Rows from block 5 of a small image classifier, named by matrix and row number. Rows with one number within an expert belong to one neuron, the router's apart. Each number is 128 + 32 x the weight over its row's rms, rounded and kept within 0 to 255. All counts start at 0.
Before each expert's rows are labels from the 100 images, of 14848, where the router gives the expert most weight on average: "patch colour" is the nearest of a few named colours to the mean colour under the peak. Only what is clearly more common there than usual is listed. The data: crops of objects in photos (Visual Genome). In brackets: how many of the 100, against the usual share in percent.
# router: router (model.blocks.5.mlp.router.weight, 8x128), inputs 0-127
# up: expert up (model.blocks.5.mlp.up, 8x64x128), inputs 0-127
# down: expert down (model.blocks.5.mlp.down, 8x128x64, transposed), outputs 0-127

# expert 6
patch colour: pink (33 vs 9.4); white (27 vs 5.3)
router.6 [ 79 108 203  94 127 159 120 159  85  87 128 127 157 120 149 122 128  64 154 156 126 123 115 134 166 146 113 119 201 170 108  92  91  46 106 150 132 190 160 158 133 128 100 194 108 108 114 125  96  90 132 148  98 153 137 123 143 157 133 210 150 129 118 105  96 119 126 128  93 129 171 103 117 187 106 103 148 161  99 108 108 111  69 119 129 112 160 186 112 102 203  87 138 154 110 150 104 119 167 135  64 152 150  96 140 145 162 105 103  79 104 128 176 104 173 132  77 168 149 147 188 138 114 136 108 174 105  91]
up.24 [138 118 127 179 140 139  22 168 170 136 109  81  89  80  86 198 119 152 138 119 118 121 151 111 157  91 218 145 129 162  88 136 166 131 135  97 134 108 100  79 167  94 138 147 159 110 120 122 136 126 109 196 129 144 160  83 119 134 191 134 187 158 142 145 101 146 130  91  51  90 119 158 138 120  85 117 126 137 136 159  88 138 103  89 187 110 155 159 120 151 121 135 143  99 142 159  95 118 133 133 143  73 143 132 129 104 132 133 205 124  68 175  53 128 122 123  98 116 157 105  78 111 156 109 119 147 150 101]
down.24 [128 122  92 100 179 187 211 133 155 141 159 124 117  77 130 138 125 200 163 171 145  87 147 148 131  89  97 132 108  99 149 107 141 184 160 108 121  88 140  84 117  93 135 151 134  91 110 102 152 117 159 113  72 128  98 112 104 136 138 103 174 151 150 135 102 173 162 101 110  54 123 132 174  72 132 159 104  99 178 134 132 127 127 102 117 113 122  81 125 180 119 158 127 111 111 123 138 107  68 122 176 117 140  50 195 183 124  96  68 111  48 149 119 179 118 153 148 148 117 129  92 134 138 127 154  72 168 109]
up.25 [167 102  69 148 164 156 178 157 115 143  96 145  94 132 114 112 102 170 144 150 136 111 115 115 132 132 117 161  72  82 121 121 123 123 154  66 141  87 136 171 214 110 156 114 131 144 144 165 119 128 156  89 173 139 141 155 118 111 122 148 119  75 118 127  81 104 156 105 133 151 122 135  78 120 202 140 138  96  77 106 125 123 105 108  99 141 105  61 108 109 162 159 122 137 157 102  94 167 122  75 118 181 146 142 149 102 191  96 160  84 117 174 125 166 148 180 132  47 159  61 131 107  99  98  78 136 175 201]
down.25 [110 137 158 115  94 191 168 190  87 137 136 112  92 112 120 168 130 125 123 134 118 147  88  52 163  99 184 116 108  94  87 174 121 212 156 118 126  99 158  96  93  53 117 106 149 161 154 146 119 105 139 161  85 149 145 159 169 111 155  74  88 112 153 127 129 127 107 102 108 132 160  97  63  62 108  88  82 109 122 143 118 183 163  70 138 174 104  58 139  98 108 179  69 153 152 124 126 161  91 138 157 131  88 134 173 134 110 194 108 167  99  96 145 117 109 136 149 155 147 141 131 128 139 153 102 140 144 146]

# expert 1
patch colour: white (46 vs 5.3)
router.1 [159 119  77 153 161 143 151 156 127 128  70 139 119 126 138 104 109 177 105 165 104  99 135 129 140 102 176 160  82 126 151 130 106 168 163  88 158  68 109 160 190  91 150 131 136 175 180 146 161 105 160 130 158  98 117 160 111 115 140 165 147 135 127 213  93 134 153 115  78 158 135 126 101 112 176 148 148 130  83 109 115 128  76  80 116 124  82 120 102 138 144 139 105  97 120 120 109 112 119 103 106 146 113 179 151  72 123 125 162  90 135 199 149 165 176 147  51  73 128  91 145 126  38 127  85 136 141 206]
up.24 [142 116 108 157 110 128  58 132  86 151 147 107  37 141 116 157 127 109 128 136 142 208 108 104 104 109 128 131 110  88 102 198 125 191  96 142 147  94 122 101 178 129 138 111 201 144 107 123 146 123 105 153 153 151 172 104 159 101 165 100 147 159  50 158 151  74 134  98 141  76 157 204  77 121 100 160 136  81 154 138  99 122 161 101 126 167 117 117 122 128 121 107 120 135 178  73 131 140 151 114 165  62 155 129 135 103 144 131 151 204  79 137  80 141 116 188 159 114 128  92 127 150 170 145 144 123 163 129]
down.24 [139 189  90 134  99 171 175 104 102 117  89  97 124  91  75 124 165 143 142 166  72 117 114 126  97  95 185 151 120 149 186  92  93  95 126 103 190 125 173 143  77 117 119 153 114 158  75 195 119 105 111 108 120 120  48 116  98 108 115 158 103 191 180 195 149  93 139 215 155 129 143 134  82 128 161 175 124 116  77 148 115 156 146 127 106 106 101 171 140 121 124 109 142 101 101 152 140 126 134 196 103 101 112 122 102 154  85 124 123 100 108 121 132 177 191 107 164 148 137 128  97  88 169 129 154 105 141 108]
up.25 [165 161 103 183 151 105 164 178 140 108  67 154 118 114 153  85  91 137 127 153 101 106 134 180 151  57 169 154  94 124 174 124 157 107 205 101 153  67 128 138 157 116 187 142  78 164 192 205 156 129 160  97 153  41 157 129  98 115 121 111 112 100 122 144 158 138 159 154 143 188 107 141 100 132 137 141 129 153  85 102 136 104 100 101 121 149 160 139  98 170 137 135  92 105 150 121  91 121  92 110  79 116  97 157 184  81  83 108 149 124 173 155 136 146 149 125 101 108  92 144  90 115  72 105 111 127 141 171]
down.25 [130 193 144 113  89 118 113  88 131 159 186 131 103 122 144 117 211 117 100 105 128 108 117 130 111 142  94  98  95 160  95  95 111 159 106 178 105 139 110 122 111 157  97 115 141 107 117  44 126  96 145 156 105 143  99 135 105 203 107 174 144 150 114 155 103 163 123  99 100 114 135 106 156 159 110 189 171 115 170 167 112 151 124 153 175  89 176 109  90 134 110 177 140 114  68 174 125  56 162 147 169 127 105 118 114 100 135 135  99 130 136 119 128 229 106  87 109 154  89 101 156  92 193 124 114 151 168 188]

# expert 0
patch colour: black (94 vs 13.6)
router.0 [115 120 109 108  70 172 109  86 151 179 117 136 103 167 121 152 144 107  95 102  86 164 143 149 113  93 138 114 122  93  72 116 156 105 104 176 162 162 146  70 134 182 117 121 180 123 104  77 106 183  58 148 143  93 107  97 146 133 135  89 187 155 174 145 170 109  60 128 140 102 156 167 120 100 128  77 152  73 134 190 148 124 200 109 138 157 123 131 197  92  93 119 130 133 112 137 118  98 172 108 126 113 142 152  91 124 149 135  76 178 139 120 111 159 156 124 170 127 164 147 101  95 164 154 103  45 149 114]
up.24 [103 102 141 178 122 115 123 167 145 159 105 148  80 107  90 156 142 190 117 116 124  71 184 106 175 106 183 163 146 147 137 161 138 149 111 100 143 127  91  96 163 114 183 108 111 159 154 115 112  93  89 129 122  88  91 168 188 104 173 105 144 104 124 150 108 147  98 105  68 101 148 107 161  95 129 122 172 143 107 162  87 120 101 145  90  83 137 169 143 209 107 106 119 130  99 164 101 106  68 125 205  85 104 120 100 106  97 151 158 114  67 211 108 143  86 164 122  97 182 163 122 112 110 147 164 141 109 158]
down.24 [184 158  88 136 178 101 164 107 100 117 102 145 149 146 100 156 102 185  88 142 127  92 117 178  89 133 111 100 115 105 109  79 145  74 156  95 162 108 115 146 103 190  81 137  98 157 151 110 133 180  22 160 131  92 149 108 120  83 101 102 143 154 118 123 170 128 170 177 158 153  99 103 126 131 151 139 124 142 112 109 160 142 158 125 128 101  92 123 158 147 189 138  99 105  76 133  80 134 179 135 143 179  80 163 135 179  97 121 124 126 139  43 145 121 199 115 106  71 152  89  81 115 130 161 116 144 152 143]
up.25 [ 91 140 188 141  85 148 130 174 144  71  91 123 174 103 156 140 101 104  96 121 141  95 155 175 157 117 181 114 187  92 130 121 139 161 133 111 143  95 133 119 109 127  61 128  73 166 184 131 120 144 109 170 107 114  98  96 166 106 112  99 116 149 129 144 145 135 151 180  94 155 103  56 138 128 131  98 149 186 171 160 109  94 155 174 200 140 148 189 163 109 118 125 112 148 128 193 134 126  97  96 143 153 141 135 103  94 147 124 109 142 117 124 112  42 186 107 118 187  78 185  83 101 118 151 149 115  78 111]
down.25 [165 185 131 100 134 108  98 101 116 128  96  79 114 219 110 131 118 116 150 127  77 181  94 123 171  97 111 140 146 105 139 117 146 186 159 127 195 102 161 129 167 121 135 113 129 123 174 109 100 184  66  88 143 137 123  90 128 102  91 141  92 145 103 123 163  77  98 177 169 110 141 188  88 166 129 110 124 106  98 146 115 141 112  85 129 206  99  81 147  89 170  91 130 148 146  84 102 170 159 168  89 141 110 129 159  85  99  87 103 161 141  95 102  70 191 151 100 161 167 122 128 130 104 182 141 136 107 114]

# expert 5
patch colour: pink (26 vs 9.4)
router.5 [172 152  85 142 139  62 119 103 147 135  93 149 146 148 151  85 141 137  85 125 187 118 158 135 127 172  89 120  89 137 129 160 170 123 132  80  93 148  72 161 111 175 128 135 131 118 154 130 146 153 154 115  96 111 202 110 107 130 118 143 109  99  83 150 156 163 165 168 139 209  77 144 161 141 176 173  87 150 156 152 117 137  88 155 114 119 160 108 111 177  87 133 146  90 189  76  95 107  99 108 108  75 111 199 135  69 100  93 183  95 172 120  81 136 123  91  80  68  90 137 134 164 137 102 127 126 121 137]
up.24 [ 74  17 153 137 137 179 145 108 163 123 141 142  95 129 130 141 105 130 120 160 131 156 124 105 138 100 136 155 142 110  96 138 108 149 125 136 109 132 166 106 138 132  89 150 178 176 192 105 146 147 108  84 150 147 116 168 192  97 164 107 146 117 163 139  98 118  67 128 132  47 118 102 135  58 113  77 101  73 163 161 156  76 131 107  94 123 141 121 104  71 146 110  89 120  91 167 126 127 139 112 188 116 104  85 134 134 141  96  74 160  66 103 136 127 117 208 188 136 132 144 108 151  98 154 175 123 160 160]
down.24 [142 120 120 164 115 128 105 122 113 157 174  92 124 143 122 127 146 164 116 154 125 132 162 119 122 155 137 127 157  95 144 135  32 190  87  94 113 185 100  87 118  94 113  93 208 104 164 166 116 131 146  92  78 185 134 149 126  99 127 158 126 142 131 140 168  92 123 142 127 126 128 184 103  93 122 152 111  90 153 140 146 134 135 135 125 128 148 101 166 165 128 123  31 110 148  60 120 107 103 181 101  72 152 213  91 120  77  55 138 160 129 155 118 170 137 137 107 100 127 122 164 165  41  93 133 154 124 140]
up.25 [136  71 137 112 143  88 136  98 116 176 113 152  90  98 114 146 185 128 120  99 165 123 137 128  54 147 174 155 200 150 139 135 126  69  88 120 149 156  98 136 198 133 145 104 138 205 149 148  99 102 129 124 126 121 125 156 153  25 109 153 109 100  66 106 121 115  95  99 111 140 111 170 134 128 148 128 143 138 109 104 127  63 132 179  88 105 124 137 166 180 119  77 127 137 167 128 160 122  88 108 122 128 186 173  87  84 127 119 165 138 153 165 112  99  64 133 128  84 146 148 225 104 116 127 117 139 135 153]
down.25 [127 108 162 137  79 122  91 154  85 147 108 124 106 111 147 133 143 144 100 127 151 134 216 108 163  94 101 105  96 135 126 124 171 138  77 150  95  71 122 126 164 127 196 109 130 155 108  83 117 125  88 177 203 170 154 155 163  95 122  87 181 138 113 133 146 100  78 106 110 171 133  91 161 108 184 136 161 142 125 162  89  90 119 142 112 119 126  93 123 130 131 134 206 132 158 183 102 157 150 103 151 145 158 101  80  68 151 193 120 105 139 109 138  92 111  67 150 103 178 129 102 102 177 187  80  92 109 101]