config = dict(
    model='image classifier',
    dataset='crops of objects in photos (Visual Genome)',
    train_examples=123503,
    image_size=32,
    crop_scale_min=1,
    horizontal_flip=True,
    color_jitter=0.1,
    targets=['object'],
    num_classes=300,
    arch='poolformer',
    norm='layernorm',
    norm_position='pre',
    activation='gelu',
    parallel_block=False,
    inner_norm=False,
    moe='expert_choice',
    drop_path=0.05,
    num_experts=8,
    moe_every=1,
    expert_mlp_ratio=0.5,
    experts_per_token=1,
    shared_expert=True,
    patch_size=[2, 2],
    depths=[4, 4, 4],
    widths=[64, 128, 256],
    loss='cross_entropy',
    residual_init='scaled_by_depth',
    optimizer='nadamw',
    lr=0.0013,
    beta1=0.9,
    beta2=0.95,
    eps=1e-06,
    gradient_centralization=True,
    steps=14500,
    batch_size=256,
    epochs=30.1,
    lr_schedule='wsd',
    decay_fraction=0.2,
    final_lr_fraction=0,
    warmup_steps=290,
    weight_decay=0.07,
)
Rows from block 7 of a small image classifier, named by matrix and row number. Rows with one number within an expert belong to one neuron, the router's apart. Each number is 128 + 32 x the weight over its row's rms, rounded and kept within 0 to 255. All counts start at 0. Numbers have three digits each.
After each expert's rows are labels from the 100 images, of 14848, where the router gives the expert most weight on average: "colour at peak" is the nearest of a few named colours to the mean colour under the peak. Only what is clearly more common there than usual is listed. The data: crops of objects in photos (Visual Genome). In brackets: how many of the 100, against the usual share in percent.
# router: router (model.blocks.7.mlp.router.weight, 8x128), inputs 96-127
# up: expert up (model.blocks.7.mlp.up, 8x64x128), inputs 96-127
# down: expert down (model.blocks.7.mlp.down, 8x128x64, transposed), outputs 96-127

# expert 2
router.2:129144183146120105118091136156128169118114163103135167115087146128132093151066123098162150128107
up.0:104141153087076197155153104121186158147095111103161126080121136077198094094098152163045133122145
down.0:154189177142074112077146104145125120164099175105148097145106125124120156143103092160148155172095
up.1:176161176168108106137091118119110148107145188108152163141102164156128103101133077159169089076132
down.1:173154121120095077110111123193113128087130157114147190132100106084156127138104086121120113143145
up.2:115079151108170091129134062137147143061121134157126128117200100079169189131150110091130110188157
down.2:120156161132147109175142142098154207109114114165135028072103163113151153113112084146116140116125
up.3:184142115146175164110148031126079139156139161111168150145146165061149114114104126200063107151175
down.3:162122103173122118144118113147177133113126172153110151163061119138104116168149103168131096078175
colour at peak: grey (61 vs 33.8)

# expert 0
router.0:077119166115088167138191175158152166102090136137125180162094185084141099141142150107074126149089
up.0:166194149146082093150125125090128088124141166099165070133134110153099138172147081133139124140155
down.0:078115072121101121099126095113063101148109176098140073141115104163138112090177071129102166160128
up.1:164135101117123101166131101128112144188092128202145074119127106107118124131172110126122172063124
down.1:097142097159080094101130182100057105118145169096130103157149096141124140107182109100183173139159
up.2:124170170145121064141138113073153103154161146142147112163157117158104139112158079137168095135155
down.2:080116092124118126107126110115050122146133152096151077161111136155131122087149027150121152173130
up.3:103123106147079162145194113053128120177101151139119130168097053122090112123081117125099152133138
down.3:178182185150185156072100178153138162114134104123130134087085184111147085112095087157094077149127
colour at peak: black (62 vs 13.6)

# expert 1
router.1:145142066132109128092119155123131156118083118108143181115136122112143141134140133153134111105131
up.0:186125114098135143133173081112151165100139229100132120108090180125122135227137124175070123127158
down.0:105153162114127111087209102141098131156086082086173158152133092083185121193109178135112133132169
up.1:162114092087185135160140124129178111094175075155103141070162189097209101051118152158123111148157
down.1:101070114118105130151149078161101140118170125157100129120114113121123143142144118113158112051164
up.2:119189090150170064157140139149157085113112073142134155139193148100174177112127110142198111154121
down.2:180118137150104171097127093133087129116105149150126144125104116112146067207114069144149160110139
up.3:107164119101049128116167114117108105068091169135142148169118090105144164150107108129117102152167
down.3:127112075127154159129164153137153192076160103103079115080117164089104109172099119174140151117174
colour at peak: pink (27 vs 9.4)

# expert 5
router.5:093119173130144115153134117125102138191123120121131064180072105191067148077159131142088157090083
up.0:095126109126128068149088102151092093145070145166107124146156112111141149157119109095215172093137
down.0:201091089170179124091130126144178150123157121101174110134125099139151129187110069225110153131168
up.1:166141137121127115139153100139208105146083084173160121121078087056196123102106118142119091140117
down.1:134114127148128111123163076144125167181132179167125163140027131140078110112120040118125059076146
up.2:117084104115125154165136117070116156079173119137092103130138112155100165090135130129128078076126
down.2:175115148117043153126112123120156126074205148113073138098172159173102143129161154127155123152159
up.3:113140106094157109146195083104154122121078089249101106115133087095156139119060132137140172113120
down.3:150108166149088210125123130123159166124108118123131122114104109125149137134060133181139124076142
colour at peak: grey (61 vs 33.8)

# expert 4
router.4:142153098101214150090079167160123143107169071124127132096196171141139125098089140102143106166149
up.0:148196126121157095130108148143122076117163120132106098062126181120163146158097130138128143138105
down.0:183115119135126097159130050101062137112141112189144089076174137119121170154174127155132110119172
up.1:163129092134163146134110112106169168130148109131120132156140132118119096093100114150118109141196
down.1:117182155153148174104138171120204147144103105167089143105106138118138065135117144097153192150106
up.2:154081140137115161142146075168095139157157122198110152074108160079163146122083129101163100083136
down.2:097100135094041152138133104077089131162131165158099142151112126187105150105156137086088111106137
up.3:163147129154071093145121114141072063138165119165158132132157157185089101170156123092189084081086
down.3:122142123151130071060117188125148073164174129157138046149134105174120147122182085105091129131095
colour at peak: black (49 vs 13.6)

# expert 6
router.6:154086075130123160103083114141133116135175165093080157132170154141130137105116155105176136113156
up.0:162113147142087160155116102156113113135088118158160129074138143145147083210135144100117134138114
down.0:106147124113109164140144102129118124160059162151145167088104106113178104086046124082128135133132
up.1:158149155152100106061118142204124119146149157106134160143102186084145074110116102084171118135145
down.1:133134138065150185112133176105151149132123131126082148120123150133146094104134126153133152097107
up.2:181145185146101108083129157138125148156137150126118131109154148139188153161114123114149101157080
down.2:085117132091116214117155140064119149131109126111084104104081113136157114131119124165104103088115
up.3:150114106103110126174127085098155087132113064157117106115147083109153133173103116137106134162176
down.3:076112157104139061177156115143125104130055113142146110091143136088117158137101083051076164188096
colour at peak: brown (60 vs 33.5)